A small encoder-decoder audio transcriber, trained from scratch.
Model: 1.9M parameters, log mel input, encoder arch tdnn, encoder activation relu, encoder depths [10], decoder width 128, decoder norm layernorm.
Data: 15625 training examples, 54.1 epochs.
Rows from block 2 of the audio encoder, named by matrix and row number. Each number is 50 + 10 x the weight over the matrix's rms, rounded and kept within 0 to 99. All counts start at 0.
# conv: width-5 conv, dilation 2 (encoder.blocks.2.conv.weight, 128x128x5), inputs 43-85, a 5 kernel for each
conv.94:48 45 62 56 46 62 50 26 57 48 47 58 73 44 40 59 50 43 39 27 40 48 55 46 53 55 46 50 55 60 41 37 50 54 47 53 34 58 51 49 51 47 48 61 57 60 41 43 56 48 44 59 43 43 59 65 88 48 53 52 52 32 48 46 57 48 42 62 55 54 48 66 51 46 53 39 63 41 52 47 43 60 54 49 48 57 46 36 40 31 54 60 60 48 50 53 45 45 58 66 44 51 32 41 47 64 53 60 47 49 53 67 51 48 47 55 61 51 47 39 60 55 64 51 61 46 61 37 45 45 54 55 51 49 58 48 44 51 46 58 52 56 52 54 42 43 56 49 52 60 26 02 51 50 53 53 46 40 49 51 71 75 48 46 45 37 64 66 55 54 63 42 48 56 59 38 64 41 49 50 72 65 48 54 46 51 44 44 55 59 42 60 36 50 43 44 26 47 68 58 49 30 55 52 38 65 35 55 46 54 31 38 43 55 51
conv.95:48 39 42 54 57 42 41 64 33 31 40 59 62 48 56 47 27 34 44 70 59 58 52 32 44 35 65 54 46 40 55 61 37 38 39 56 53 48 57 52 45 41 41 48 52 36 66 49 55 40 42 56 60 37 29 52 68 70 37 41 51 61 52 49 49 47 42 46 44 50 57 42 37 45 46 61 72 65 52 46 49 57 71 51 45 63 58 49 54 48 51 40 43 36 45 50 49 47 44 54 47 42 62 66 71 59 55 51 50 48 45 59 66 35 35 42 48 62 49 44 50 48 52 51 43 31 60 43 39 42 60 52 33 24 45 58 52 50 50 43 52 54 54 40 49 59 47 58 51 47 52 51 44 67 43 48 51 33 49 51 57 55 55 45 47 51 51 64 45 37 62 65 50 48 40 54 54 51 45 40 48 47 59 42 32 63 59 32 40 39 79 54 39 45 42 58 47 41 67 50 48 81 69 41 34 42 50 37 50 52 54 44 52 43 54
conv.96:57 47 55 49 46 50 43 47 48 43 61 45 35 54 46 50 51 34 64 65 54 67 43 41 42 57 49 50 42 55 58 45 43 56 44 50 52 40 61 60 55 33 43 53 57 50 36 52 61 55 50 93 64 45 44 53 41 39 46 54 61 37 59 45 53 67 50 37 58 38 62 66 51 46 37 33 37 42 53 50 48 54 36 50 48 52 68 38 48 52 50 62 64 43 59 44 56 50 52 51 62 37 67 47 59 37 57 56 49 44 65 38 62 51 54 64 67 44 48 39 57 77 35 43 41 55 40 60 59 42 53 84 56 50 35 51 30 43 61 53 48 49 34 52 42 47 65 45 39 38 47 35 51 44 50 48 51 49 62 52 62 93 38 59 54 54 50 46 34 50 46 47 45 46 37 51 37 29 52 51 38 44 52 47 54 52 35 90 37 53 49 45 43 52 40 49 32 43 37 46 46 49 78 47 46 55 47 52 51 49 34 37 38 57 48
conv.97:54 45 74 50 54 59 55 39 45 53 57 49 54 50 44 45 48 23 38 44 51 36 35 59 54 54 64 49 40 52 58 47 56 52 47 49 53 55 59 50 36 50 46 46 56 59 56 44 50 46 35 45 46 32 46 65 52 40 44 62 43 38 46 49 54 46 50 55 29 46 64 40 46 53 50 42 42 47 59 51 40 39 41 38 52 36 57 47 47 39 51 68 33 55 53 38 52 58 40 53 41 47 68 47 52 44 34 51 62 62 42 32 60 52 51 65 63 72 59 39 43 55 38 51 43 53 49 57 63 54 59 43 51 51 42 51 68 51 61 44 28 39 52 44 59 57 44 55 57 53 53 51 36 57 59 25 42 46 49 44 62 58 64 54 42 44 68 58 49 50 38 41 74 51 41 60 68 43 50 42 41 63 68 38 52 48 34 39 56 52 62 58 50 54 53 75 12 42 47 48 60 34 42 69 35 46 21 40 54 41 48 55 60 44 48
conv.98:55 48 49 53 54 52 55 73 46 58 51 48 35 32 64 41 40 39 30 32 48 48 44 70 56 45 56 41 52 48 41 48 72 29 60 49 39 49 59 53 56 38 37 60 51 46 44 58 34 20 49 63 32 63 52 57 57 47 38 54 55 43 61 08 56 45 34 25 51 39 47 51 53 52 63 60 52 38 46 67 49 49 71 38 46 41 46 38 41 32 44 50 27 43 54 46 48 58 47 46 44 63 66 56 45 35 48 40 62 50 62 38 56 69 48 38 59 71 57 51 56 52 50 56 45 40 50 33 48 55 56 41 48 79 68 43 60 54 44 42 45 51 67 42 46 53 54 56 88 45 53 33 52 42 47 34 43 55 50 47 53 41 53 56 27 32 44 42 42 53 45 51 70 52 62 50 65 46 46 40 58 47 60 61 54 57 57 46 43 49 42 51 28 50 66 48 52 27 54 47 54 50 29 67 54 44 41 41 66 47 43 64 46 37 50
conv.99:43 51 44 43 39 54 45 47 64 45 50 33 25 54 56 47 55 51 43 43 40 58 46 44 44 37 40 52 50 43 35 57 35 39 51 62 63 33 41 54 62 73 57 40 37 60 51 57 46 45 47 52 32 55 36 45 69 58 40 53 61 50 48 51 46 57 50 38 59 57 50 72 64 45 37 61 75 61 54 35 65 29 38 48 48 46 37 65 38 54 51 70 73 65 53 49 43 38 43 30 56 65 58 24 41 42 49 23 77 55 45 40 56 51 43 52 47 60 66 58 47 56 55 43 53 54 76 53 56 61 33 42 57 52 54 61 37 27 47 49 53 42 61 66 55 50 36 71 45 51 48 38 42 46 52 56 58 26 52 58 55 45 38 39 46 58 54 30 32 41 54 65 54 54 48 41 57 55 56 61 62 54 60 60 41 34 64 36 48 36 47 38 57 52 52 46 60 57 49 52 54 24 63 59 45 74 42 54 46 46 56 22 57 38 50
conv.100:55 60 18 44 46 55 37 28 42 56 40 48 52 48 34 47 33 45 49 46 62 51 59 44 52 46 40 39 67 53 58 53 56 51 42 65 48 56 61 63 58 48 57 63 51 58 47 65 36 44 55 58 55 43 48 40 36 47 46 51 56 59 45 48 57 47 54 17 54 46 49 34 38 62 50 65 40 22 55 51 50 54 33 48 46 55 51 58 47 42 51 39 38 36 48 51 69 44 55 43 44 46 49 45 45 44 33 43 55 59 48 43 71 57 62 63 26 63 40 55 55 64 65 33 46 62 44 38 52 46 57 60 50 35 61 47 60 42 50 62 41 45 44 48 43 58 33 47 50 43 43 65 55 48 46 54 77 44 68 60 54 55 50 38 56 59 52 54 45 51 57 43 46 64 53 57 53 55 53 54 42 41 46 54 52 59 57 69 53 55 56 45 65 51 51 49 34 52 57 52 58 30 63 50 35 47 56 45 46 48 70 53 33 61 62
conv.101:48 51 43 57 54 48 43 49 47 46 52 45 53 52 61 51 46 43 34 40 55 64 62 55 44 55 39 34 49 36 57 49 42 38 46 40 68 67 53 50 47 34 41 58 68 47 49 54 53 34 40 70 38 57 48 37 57 49 58 53 55 65 34 52 41 49 53 43 53 47 44 36 37 57 67 52 47 75 77 49 50 47 45 61 54 40 63 46 66 74 46 58 47 48 56 54 60 61 52 50 35 42 45 72 63 51 51 32 62 54 51 51 44 34 54 51 51 56 44 44 62 59 33 48 35 57 48 38 60 38 56 52 40 51 52 46 51 41 50 54 60 33 52 51 40 42 57 32 44 37 58 56 65 47 32 50 59 55 43 53 51 57 52 57 68 43 52 53 56 43 64 43 36 33 34 48 52 58 40 43 58 43 46 52 44 44 42 39 58 60 38 48 89 54 39 40 53 50 46 52 42 49 79 45 32 41 52 38 43 46 39 49 42 44 64
conv.102:48 43 63 51 52 32 33 58 45 59 48 48 48 48 53 39 55 45 51 48 47 49 76 45 61 45 80 74 54 51 67 47 26 51 53 47 63 69 59 46 60 44 46 41 38 57 33 27 43 47 50 56 44 49 35 46 44 38 43 57 46 45 46 51 48 58 51 46 49 62 50 42 49 37 42 58 63 48 32 28 43 35 59 53 59 39 38 63 50 56 67 52 51 54 46 55 47 29 51 47 46 59 34 51 55 45 60 58 46 40 41 59 57 56 52 66 47 40 29 56 55 56 73 36 67 41 64 64 48 52 52 57 69 50 48 62 54 52 45 48 37 75 80 52 46 68 54 50 73 53 48 33 63 55 52 55 47 61 60 51 62 54 24 39 48 57 46 50 38 53 39 68 44 49 51 38 64 54 42 34 49 38 52 49 42 52 57 49 59 41 71 63 55 64 47 49 36 55 57 48 83 49 50 51 49 39 51 44 44 49 48 41 30 44 45
conv.103:52 57 62 34 43 48 37 34 53 51 38 44 41 63 38 51 51 55 62 48 58 64 58 49 52 44 27 64 54 52 54 24 58 30 56 42 70 56 48 44 59 46 49 38 47 43 89 59 41 46 51 65 38 46 39 47 29 62 50 45 45 56 55 48 44 32 39 25 65 49 35 65 46 48 55 44 58 46 61 46 54 53 63 53 53 64 74 78 55 54 52 62 17 51 31 46 47 36 39 44 55 46 67 70 51 38 28 44 50 55 42 35 44 55 59 58 43 28 62 50 55 53 33 48 44 50 49 49 56 54 59 51 35 52 53 58 32 33 67 44 49 36 52 53 49 59 55 42 44 49 50 41 48 45 42 41 47 51 73 49 29 58 27 33 57 59 51 52 56 45 44 51 41 51 57 55 59 66 46 51 49 39 40 55 41 44 41 60 38 53 44 47 58 40 72 71 43 44 53 52 42 52 65 58 54 50 47 64 57 59 59 55 42 47 52
conv.104:51 48 33 64 50 48 45 53 65 51 55 53 30 32 47 35 37 40 47 47 57 36 45 51 50 65 21 43 62 48 56 52 57 49 46 53 51 50 48 45 44 45 57 45 61 53 44 35 47 56 42 49 70 47 37 57 39 43 59 57 54 34 58 58 41 58 58 49 51 44 41 44 42 42 44 49 58 49 44 60 54 49 40 54 52 49 56 23 44 59 39 44 54 53 56 55 59 48 58 59 45 60 36 45 51 60 45 43 52 57 50 60 51 42 53 49 64 05 46 54 67 45 23 55 54 46 48 56 38 48 57 44 56 54 50 41 53 47 53 45 36 50 53 44 56 55 54 56 59 49 53 41 43 54 48 54 44 32 57 46 44 44 49 39 59 62 44 25 43 55 47 35 69 41 54 46 45 38 52 45 54 55 62 65 53 46 40 32 42 54 42 63 25 52 45 48 62 53 47 52 58 53 62 48 59 56 46 76 55 55 46 54 49 55 48
conv.105:66 40 46 54 59 50 31 42 62 51 48 65 51 53 47 44 45 51 48 55 38 78 38 61 45 50 53 55 58 51 34 59 46 59 49 50 36 47 60 54 57 42 69 52 53 50 61 40 57 55 51 60 46 61 43 58 48 31 46 54 51 51 40 54 45 54 37 53 55 45 59 49 55 39 55 40 46 38 61 60 54 26 50 48 51 53 56 37 49 58 51 63 29 52 50 51 43 66 41 49 53 58 44 37 48 60 41 47 67 65 44 40 61 48 47 50 43 26 47 56 48 66 50 53 59 33 44 45 49 52 66 47 42 62 55 33 53 52 43 50 57 23 59 64 42 44 48 52 38 48 49 64 48 40 44 50 34 62 40 53 62 45 56 40 57 49 43 69 39 51 67 41 54 50 48 56 48 60 56 49 49 46 36 52 52 58 77 50 55 45 44 33 69 48 48 43 47 27 44 45 44 42 53 45 46 59 46 61 34 52 49 54 34 45 45
conv.106:50 38 51 60 39 62 55 77 50 39 66 66 38 44 48 46 35 44 58 44 61 63 40 33 36 55 49 47 56 47 52 61 34 54 43 52 59 59 53 45 59 50 47 45 57 62 55 35 48 52 44 42 61 49 46 55 69 38 27 45 52 77 42 46 49 43 60 69 40 44 54 47 42 54 55 56 48 52 44 48 55 24 76 55 44 59 56 52 48 53 43 70 52 52 47 56 43 36 42 47 45 54 43 60 56 46 52 64 52 48 70 41 39 52 36 44 44 65 52 56 48 49 63 52 53 46 56 39 49 51 61 53 28 43 44 48 51 57 54 54 43 51 50 37 65 59 62 58 42 50 58 41 49 52 49 40 63 78 50 47 58 64 59 60 57 48 71 41 57 57 72 46 33 42 59 50 71 48 47 60 36 23 66 41 62 58 46 47 51 55 37 31 53 64 49 52 63 46 48 47 46 33 65 59 46 49 45 54 43 62 50 52 50 59 42
conv.107:63 48 56 52 53 47 35 27 50 53 43 64 58 39 57 33 34 38 53 58 41 65 70 52 52 42 45 56 42 46 30 51 48 52 42 47 40 44 53 39 65 40 44 47 36 66 71 54 54 42 57 48 60 61 52 39 48 54 45 58 57 31 46 71 41 54 47 33 38 42 60 59 57 54 57 56 39 65 45 45 46 45 47 54 53 39 77 71 40 51 42 72 39 38 47 55 61 54 32 40 54 54 30 47 41 34 52 68 68 53 42 42 64 49 57 42 22 76 41 65 46 38 47 49 57 52 52 62 62 51 31 23 42 53 51 53 55 58 58 45 45 43 54 27 53 52 56 50 28 51 62 42 55 43 56 62 62 49 68 57 45 43 64 61 51 46 36 57 35 56 61 50 54 73 61 73 40 50 51 52 42 48 37 45 46 50 36 45 60 44 51 62 53 48 49 75 56 43 46 38 40 46 53 56 40 61 47 59 52 56 43 29 61 56 78
conv.108:54 46 60 44 47 48 42 39 44 58 36 48 50 47 38 45 48 44 50 35 50 41 56 48 53 71 62 41 48 53 63 52 28 58 40 47 56 45 48 46 53 53 32 54 58 57 36 62 53 43 51 72 55 62 51 50 43 60 33 47 51 52 46 46 53 50 58 51 54 53 39 39 50 43 55 41 46 53 48 56 52 40 53 52 50 42 55 51 63 49 60 52 65 44 53 55 50 44 40 54 42 53 46 52 52 50 57 39 43 57 50 61 37 65 55 61 51 35 66 54 56 45 54 59 51 55 56 49 53 46 50 48 72 37 75 56 58 61 33 46 51 42 43 45 58 52 62 58 49 48 59 42 50 54 53 62 44 56 45 54 53 40 68 46 64 53 37 50 60 59 48 67 53 53 56 41 46 49 55 65 54 48 43 54 54 54 50 54 55 63 47 52 44 61 63 58 50 43 45 42 39 43 46 62 64 43 52 55 57 44 58 47 47 60 71
conv.109:43 43 42 42 46 47 43 40 77 56 57 52 57 64 50 43 31 33 62 49 59 75 40 61 47 59 32 52 44 44 50 51 40 67 57 53 44 38 53 51 61 53 59 43 40 57 37 50 35 37 26 51 56 36 45 40 57 66 56 51 49 42 56 45 52 48 44 25 53 59 52 46 48 60 50 41 46 78 48 54 50 54 35 49 58 35 57 51 45 55 55 52 50 29 52 60 46 34 46 47 52 56 67 49 42 46 51 56 46 66 41 66 32 66 54 53 38 31 53 50 45 65 42 43 37 47 46 38 50 53 55 51 47 54 44 48 58 54 49 51 52 42 28 46 64 60 49 43 29 40 37 49 52 51 69 46 55 60 55 50 56 69 49 62 45 48 47 53 61 51 42 43 46 63 50 36 36 67 59 59 35 65 55 46 39 43 50 69 50 53 56 42 41 39 48 43 26 49 55 39 61 42 25 58 40 48 30 49 61 47 45 35 54 57 50
conv.110:54 64 67 55 51 51 53 63 53 58 53 31 51 33 49 49 46 38 47 48 40 51 50 49 41 57 29 57 58 63 68 54 46 46 49 54 97 48 56 48 50 51 57 57 41 44 78 32 40 56 53 27 64 47 53 60 49 60 50 59 51 47 37 52 54 64 72 45 40 45 50 72 75 59 43 51 36 45 48 50 52 26 48 55 53 42 43 45 37 41 51 71 44 52 51 52 20 61 49 57 38 68 61 43 49 62 17 36 58 48 51 59 57 37 54 58 41 35 37 55 46 66 52 51 52 48 57 38 46 45 53 34 42 48 62 40 41 49 43 60 53 50 63 59 44 62 59 35 56 48 51 29 53 45 48 47 58 52 54 45 31 46 61 59 39 57 40 55 53 46 51 49 57 46 47 46 50 55 41 46 60 52 40 53 55 65 57 48 52 48 40 16 61 53 48 45 71 50 49 52 66 52 40 49 49 39 46 45 55 48 49 73 65 49 58
conv.111:49 51 38 67 60 54 52 47 50 48 52 49 18 48 46 48 44 46 47 59 63 55 38 40 55 62 58 87 41 41 53 50 61 44 43 51 38 79 46 55 41 60 49 37 39 54 52 48 60 47 50 60 55 43 45 54 52 35 54 51 51 57 28 55 48 50 74 51 51 46 46 49 60 45 43 56 49 46 56 53 50 54 35 53 44 51 48 32 46 52 47 53 53 58 54 49 58 86 43 43 56 52 61 63 43 45 47 62 49 49 54 58 44 37 46 56 54 34 47 55 53 50 58 59 52 43 56 19 41 60 56 47 49 62 66 48 43 59 48 48 54 38 45 55 58 48 45 69 46 56 43 55 28 63 48 42 50 13 73 46 55 44 32 44 52 51 66 52 38 48 51 46 42 54 48 50 42 21 62 60 51 50 41 54 49 50 44 51 42 40 49 45 59 61 47 44 43 88 40 37 53 48 41 46 51 44 56 69 41 42 40 44 41 67 53
conv.112:39 60 34 56 47 56 45 32 61 56 36 45 54 50 44 48 46 27 51 59 57 39 34 49 55 45 48 51 58 62 52 50 56 48 41 45 50 51 44 47 64 56 48 58 52 52 66 61 45 50 27 36 85 58 46 64 78 44 36 42 45 56 49 54 42 35 49 60 38 50 45 52 46 52 47 59 56 44 60 56 58 68 32 47 55 53 41 64 49 65 47 34 69 39 50 49 48 51 55 38 47 24 61 73 39 49 54 53 35 49 37 48 59 49 47 47 50 44 32 55 52 52 72 41 49 50 56 54 36 46 55 40 69 48 45 57 43 31 55 57 51 43 37 49 55 35 30 71 62 33 49 58 43 47 41 57 49 27 51 57 51 48 63 29 49 50 54 44 54 52 54 39 45 55 40 42 52 40 56 50 50 62 50 36 46 30 52 41 72 68 70 47 45 47 51 44 52 72 52 51 63 36 41 48 49 40 67 48 52 63 37 55 36 59 34
conv.113:41 47 59 54 56 66 50 39 56 48 55 45 29 45 51 47 42 46 59 68 47 40 61 45 45 65 51 47 52 48 42 56 43 38 39 33 55 59 66 54 65 54 62 57 61 40 54 45 51 63 43 31 52 41 43 67 34 18 39 45 38 46 45 38 39 73 68 29 45 37 51 49 57 40 57 61 37 65 68 54 40 77 54 55 47 69 64 47 38 43 54 63 72 59 56 53 61 66 46 48 56 43 53 46 55 45 80 57 38 68 53 57 32 43 44 61 55 43 55 42 50 49 47 51 49 48 60 41 42 43 47 40 62 56 44 29 52 59 43 54 72 59 63 41 55 62 35 65 45 60 44 32 42 35 44 45 52 42 57 54 45 52 54 50 64 48 58 45 45 56 54 49 45 41 52 58 50 37 39 32 55 56 53 49 37 63 57 56 70 52 58 69 67 41 61 33 46 50 62 47 75 49 39 47 43 49 58 44 63 62 51 42 57 36 44
conv.114:52 46 60 45 57 48 57 62 54 47 49 63 40 56 43 49 47 46 44 50 66 57 49 51 49 48 73 50 58 46 46 23 36 53 55 57 63 55 57 56 50 45 27 62 42 58 47 27 44 41 53 33 55 54 53 51 34 30 58 55 55 17 39 56 51 36 31 50 56 51 44 58 55 42 39 38 42 54 53 62 60 38 50 55 58 43 68 40 54 59 51 77 38 50 50 53 32 50 52 39 53 57 25 63 46 46 56 74 38 36 51 58 59 57 51 52 53 52 40 57 51 34 52 50 47 55 68 51 43 60 46 74 73 46 40 49 59 37 47 46 49 70 51 51 52 51 65 96 63 51 55 52 41 50 46 55 40 53 52 58 63 52 53 30 47 40 49 68 54 61 61 30 47 47 58 37 57 63 45 48 41 51 60 57 52 45 45 69 55 51 45 73 49 61 37 55 38 43 53 55 41 42 60 58 55 58 49 33 46 43 49 57 57 46 52
conv.115:59 55 17 61 37 53 47 18 34 34 34 54 45 59 51 48 56 54 50 48 41 44 38 51 57 52 60 65 45 52 60 40 65 53 54 68 44 38 29 39 54 38 36 42 54 67 46 55 52 56 35 54 64 50 46 46 40 44 41 41 46 60 59 55 39 45 47 60 58 45 62 63 38 42 59 62 37 38 56 50 34 63 70 64 51 60 38 42 64 73 39 66 44 56 42 64 59 47 55 49 41 44 42 49 55 52 55 62 32 48 40 42 40 59 54 66 45 52 55 45 38 51 56 42 54 43 39 48 44 54 46 43 54 39 46 57 52 58 41 49 53 35 48 43 54 51 32 58 56 73 59 52 56 68 61 37 61 78 43 43 63 56 42 48 40 31 31 29 46 46 29 45 42 49 45 56 61 50 61 54 59 69 60 32 40 36 53 35 56 46 52 54 40 58 36 38 42 52 51 41 70 45 46 57 54 43 56 34 46 59 60 65 58 51 64
conv.116:69 52 61 50 41 31 56 38 64 58 59 60 49 62 52 40 49 37 51 47 42 48 39 60 52 57 73 51 32 56 48 53 45 56 51 43 40 56 56 64 46 55 59 53 42 36 62 59 61 52 43 42 29 80 40 44 64 30 62 62 40 66 59 48 69 42 57 38 46 51 52 47 51 78 59 48 70 51 35 55 58 62 72 37 58 62 39 36 58 51 55 42 61 36 62 55 46 50 52 52 56 54 64 65 28 56 54 54 50 42 45 49 66 53 54 56 43 53 51 52 55 52 55 67 49 36 50 44 44 49 53 46 40 41 47 40 57 34 44 46 53 62 44 43 50 57 55 32 42 51 55 48 67 37 62 28 53 63 72 59 50 56 37 45 66 53 62 78 42 41 42 52 58 61 55 44 69 34 60 56 41 48 51 61 47 63 42 49 59 47 50 40 36 36 45 39 44 57 39 59 35 47 63 40 43 43 35 49 48 65 61 63 43 41 52
conv.117:53 37 60 66 61 44 56 39 51 48 52 44 43 42 48 35 63 58 57 46 44 66 53 59 64 39 57 65 57 58 44 52 60 53 47 50 52 59 46 53 43 63 65 56 46 63 70 51 53 52 49 32 37 52 53 60 32 51 48 51 48 45 59 40 58 46 57 55 48 46 36 36 47 50 61 46 25 64 53 49 54 49 43 49 45 44 58 58 54 48 45 69 63 53 35 35 52 36 45 46 45 41 38 66 56 53 43 50 56 58 48 64 64 44 41 37 73 43 56 60 39 36 44 33 44 48 54 55 52 55 42 76 33 34 45 35 53 57 38 55 42 52 56 46 47 53 59 48 50 48 61 92 44 55 52 54 50 27 49 56 48 36 52 55 36 48 59 48 58 47 43 44 55 50 54 28 35 61 44 51 59 50 55 51 66 55 52 68 50 55 61 37 70 45 45 48 53 47 57 42 46 81 42 38 37 56 33 42 52 53 64 49 55 52 50
conv.118:51 49 47 33 52 29 53 50 51 60 41 36 45 42 60 33 69 72 59 64 61 73 49 42 54 59 44 51 44 41 50 36 50 47 49 48 31 56 46 55 46 27 34 52 62 36 30 42 55 51 41 52 53 57 60 59 50 56 33 49 63 50 48 38 54 40 46 59 52 41 39 50 52 78 48 81 60 60 44 50 39 53 54 45 61 43 52 30 46 50 54 40 68 49 35 60 44 61 37 46 57 51 67 51 53 66 69 52 64 57 50 67 38 50 48 48 62 38 42 63 44 61 60 43 52 49 50 41 66 47 50 37 35 47 45 52 44 36 54 56 35 49 55 54 48 45 58 61 48 55 56 59 48 52 46 62 23 42 67 38 49 48 50 50 53 49 60 31 59 48 61 52 43 39 49 59 72 57 44 62 44 14 33 44 49 61 48 52 52 44 54 57 44 46 51 46 47 60 57 62 44 34 65 54 58 50 39 49 51 49 61 57 40 58 61
conv.119:38 49 38 47 65 51 33 58 59 55 55 66 50 38 60 50 45 33 55 43 42 62 45 53 68 46 48 50 66 40 49 49 40 52 58 47 66 32 66 48 58 41 62 64 60 44 53 65 49 47 23 25 60 52 33 46 53 33 43 53 47 50 47 79 46 61 63 48 55 45 46 54 77 37 42 32 30 46 54 62 51 67 32 63 46 55 58 33 57 53 52 40 51 61 45 55 61 67 43 47 45 62 63 43 57 60 61 54 50 53 33 50 68 39 50 57 62 55 32 44 50 47 47 45 63 59 50 48 49 41 56 60 49 32 53 27 44 53 61 48 43 55 42 43 49 46 69 38 51 60 53 63 45 46 60 48 36 52 66 61 46 52 48 36 54 54 42 67 30 42 50 52 27 62 54 48 64 29 54 61 36 30 50 62 51 41 58 56 62 52 55 48 54 41 55 35 29 50 59 55 26 36 20 47 55 63 36 48 45 52 44 62 69 37 59
conv.120:29 26 61 40 61 42 67 53 52 54 47 63 46 47 50 50 62 38 36 40 56 38 47 51 59 39 38 50 56 60 49 61 50 53 71 45 46 36 51 50 53 47 47 46 45 50 40 54 52 48 42 52 51 47 43 39 64 52 49 50 47 37 45 49 53 52 40 65 66 71 56 42 60 53 57 35 34 39 50 42 40 61 66 51 46 52 36 68 57 47 68 64 48 40 44 55 55 55 52 47 49 36 55 38 39 21 37 49 50 46 62 66 52 52 45 32 43 42 59 62 52 54 39 54 45 64 49 38 44 49 36 56 53 71 53 65 60 61 45 38 47 58 48 43 54 51 43 50 56 49 75 77 37 53 49 42 34 41 56 51 39 33 50 32 48 52 45 47 64 53 51 44 33 44 51 48 58 48 49 53 71 45 47 45 59 39 57 31 57 63 60 64 58 53 46 64 60 44 53 51 68 48 50 50 29 38 32 45 53 58 52 37 35 46 50
conv.121:48 36 65 50 32 35 64 52 51 57 49 59 38 52 52 54 71 34 48 47 47 64 53 47 42 50 51 56 62 56 47 35 57 69 51 63 43 66 55 57 57 33 48 48 50 46 43 59 45 52 43 48 39 46 51 54 51 36 44 48 47 52 40 53 62 35 67 65 45 46 56 71 40 53 48 68 56 59 51 43 58 32 48 51 50 36 58 49 51 46 47 48 45 57 57 65 45 61 39 48 43 24 36 39 31 50 63 45 41 47 48 53 54 49 47 51 47 60 57 44 41 25 57 39 52 49 54 52 51 59 35 70 35 49 45 61 44 52 50 57 43 67 15 43 61 40 65 39 58 42 53 45 54 48 48 44 52 58 50 52 49 55 57 36 45 49 49 53 45 45 46 55 48 51 45 34 61 40 57 57 60 47 61 24 46 45 35 47 40 53 41 48 53 48 52 29 45 42 71 50 42 53 52 55 46 36 48 47 42 59 28 36 54 55 39
conv.122:52 24 37 59 59 47 49 45 46 50 41 43 57 55 64 37 43 50 45 45 64 36 28 66 47 53 47 47 46 47 44 43 46 52 49 31 25 53 51 57 44 44 56 55 50 43 72 36 52 58 43 57 48 53 61 49 46 35 47 52 60 34 14 49 52 48 59 24 39 45 42 46 49 54 43 60 33 48 45 57 57 59 43 45 53 54 75 36 58 52 40 56 61 48 46 54 46 51 48 42 56 55 56 61 46 54 55 49 49 53 55 50 38 51 49 45 83 51 71 30 43 46 48 48 41 55 40 45 48 61 45 67 64 48 43 52 62 39 43 49 54 65 58 44 58 60 63 98 55 46 61 41 49 42 40 53 56 55 42 46 43 56 48 43 34 50 45 34 57 49 51 44 50 62 47 55 53 33 46 51 30 31 58 45 51 44 57 45 31 48 46 35 59 58 44 72 62 39 51 55 63 29 44 51 56 43 41 41 58 50 43 55 33 62 43
conv.123:44 41 31 48 42 56 45 34 62 57 55 70 42 50 41 45 36 50 54 51 47 58 30 52 53 41 55 54 48 52 53 03 37 43 51 42 33 45 41 58 43 29 51 47 54 36 53 51 52 49 57 64 54 40 44 48 53 33 48 48 47 28 57 44 49 57 50 50 42 47 38 57 36 47 46 43 48 42 58 54 51 55 50 52 51 45 44 48 61 54 56 74 45 48 38 46 35 37 58 51 38 61 43 48 44 47 39 51 59 39 54 38 54 47 42 45 37 59 46 50 56 43 52 55 47 58 49 65 55 49 41 63 49 61 58 55 43 50 46 54 48 57 34 50 47 41 60 40 58 56 58 38 54 51 40 49 36 41 55 45 55 55 40 46 50 50 16 55 53 50 58 34 46 46 53 47 31 55 50 50 50 50 47 44 43 47 44 63 56 50 50 67 66 50 49 51 25 52 54 58 65 64 47 58 65 35 42 35 53 51 42 59 50 49 49
conv.124:59 54 55 42 40 55 61 33 40 46 53 41 43 35 50 55 54 66 62 44 40 45 27 54 41 47 42 47 47 52 26 50 50 56 48 38 54 41 64 50 50 44 50 48 47 63 52 77 43 46 58 37 74 36 48 52 52 52 56 34 59 47 79 34 51 42 46 37 35 67 40 50 39 60 48 30 44 60 67 37 55 48 51 55 46 45 45 55 46 59 40 52 30 79 33 52 64 51 42 58 42 82 48 34 51 63 63 45 54 47 52 43 50 40 49 47 49 62 51 51 52 55 57 51 39 69 44 58 52 41 53 36 54 55 61 45 58 61 50 44 55 44 53 47 45 49 52 47 47 47 50 45 45 53 34 51 45 66 45 49 50 40 61 62 71 58 45 36 48 71 43 61 58 33 62 49 38 34 50 56 50 54 61 48 34 51 72 30 46 47 55 52 31 62 68 46 58 49 57 69 35 42 33 43 49 55 59 73 63 42 47 46 55 42 55
conv.125:57 59 44 54 53 46 58 47 69 42 62 57 53 45 54 61 37 49 50 49 50 30 47 71 58 54 50 44 61 43 79 43 55 38 53 42 69 42 64 53 45 66 54 48 49 48 56 51 53 54 40 62 56 56 48 71 49 52 53 35 54 32 57 43 52 53 56 54 62 57 46 79 51 65 45 62 25 55 49 42 46 50 62 39 58 50 36 62 49 41 41 32 62 46 39 57 61 58 47 44 53 51 50 45 44 48 67 41 53 49 35 71 68 53 48 47 45 42 53 33 48 52 62 56 58 35 58 33 53 49 45 40 40 50 73 51 75 41 55 46 65 59 42 46 37 51 60 59 52 45 54 30 48 53 47 62 66 38 43 50 43 46 53 56 57 31 76 44 55 66 42 70 63 64 56 60 43 56 42 59 50 51 46 57 58 54 60 39 51 57 43 47 58 45 64 22 49 47 45 59 39 48 43 40 48 36 51 67 53 37 41 53 46 52 58
conv.126:54 43 34 39 43 53 49 53 53 53 59 51 60 52 51 55 53 50 38 59 55 47 41 70 23 52 48 74 55 41 60 39 54 29 53 48 49 43 52 42 62 54 48 34 49 56 57 65 41 55 45 36 51 84 36 63 54 53 45 43 57 59 41 32 60 54 58 54 47 49 42 52 40 57 34 53 43 44 48 58 49 55 45 31 53 58 52 52 39 53 52 48 62 71 53 56 47 49 92 56 59 50 50 46 54 49 58 47 57 41 57 50 60 16 60 56 52 51 53 56 45 46 44 53 72 45 54 45 30 51 55 52 58 76 54 47 49 64 66 39 44 49 64 25 59 53 53 38 39 42 51 53 52 38 49 53 45 38 31 43 47 53 36 53 43 48 46 44 43 39 48 49 54 34 48 54 50 58 30 57 43 40 64 30 55 36 49 52 30 49 54 41 37 66 48 35 46 58 75 53 51 64 42 51 43 47 38 48 88 30 51 53 41 48 51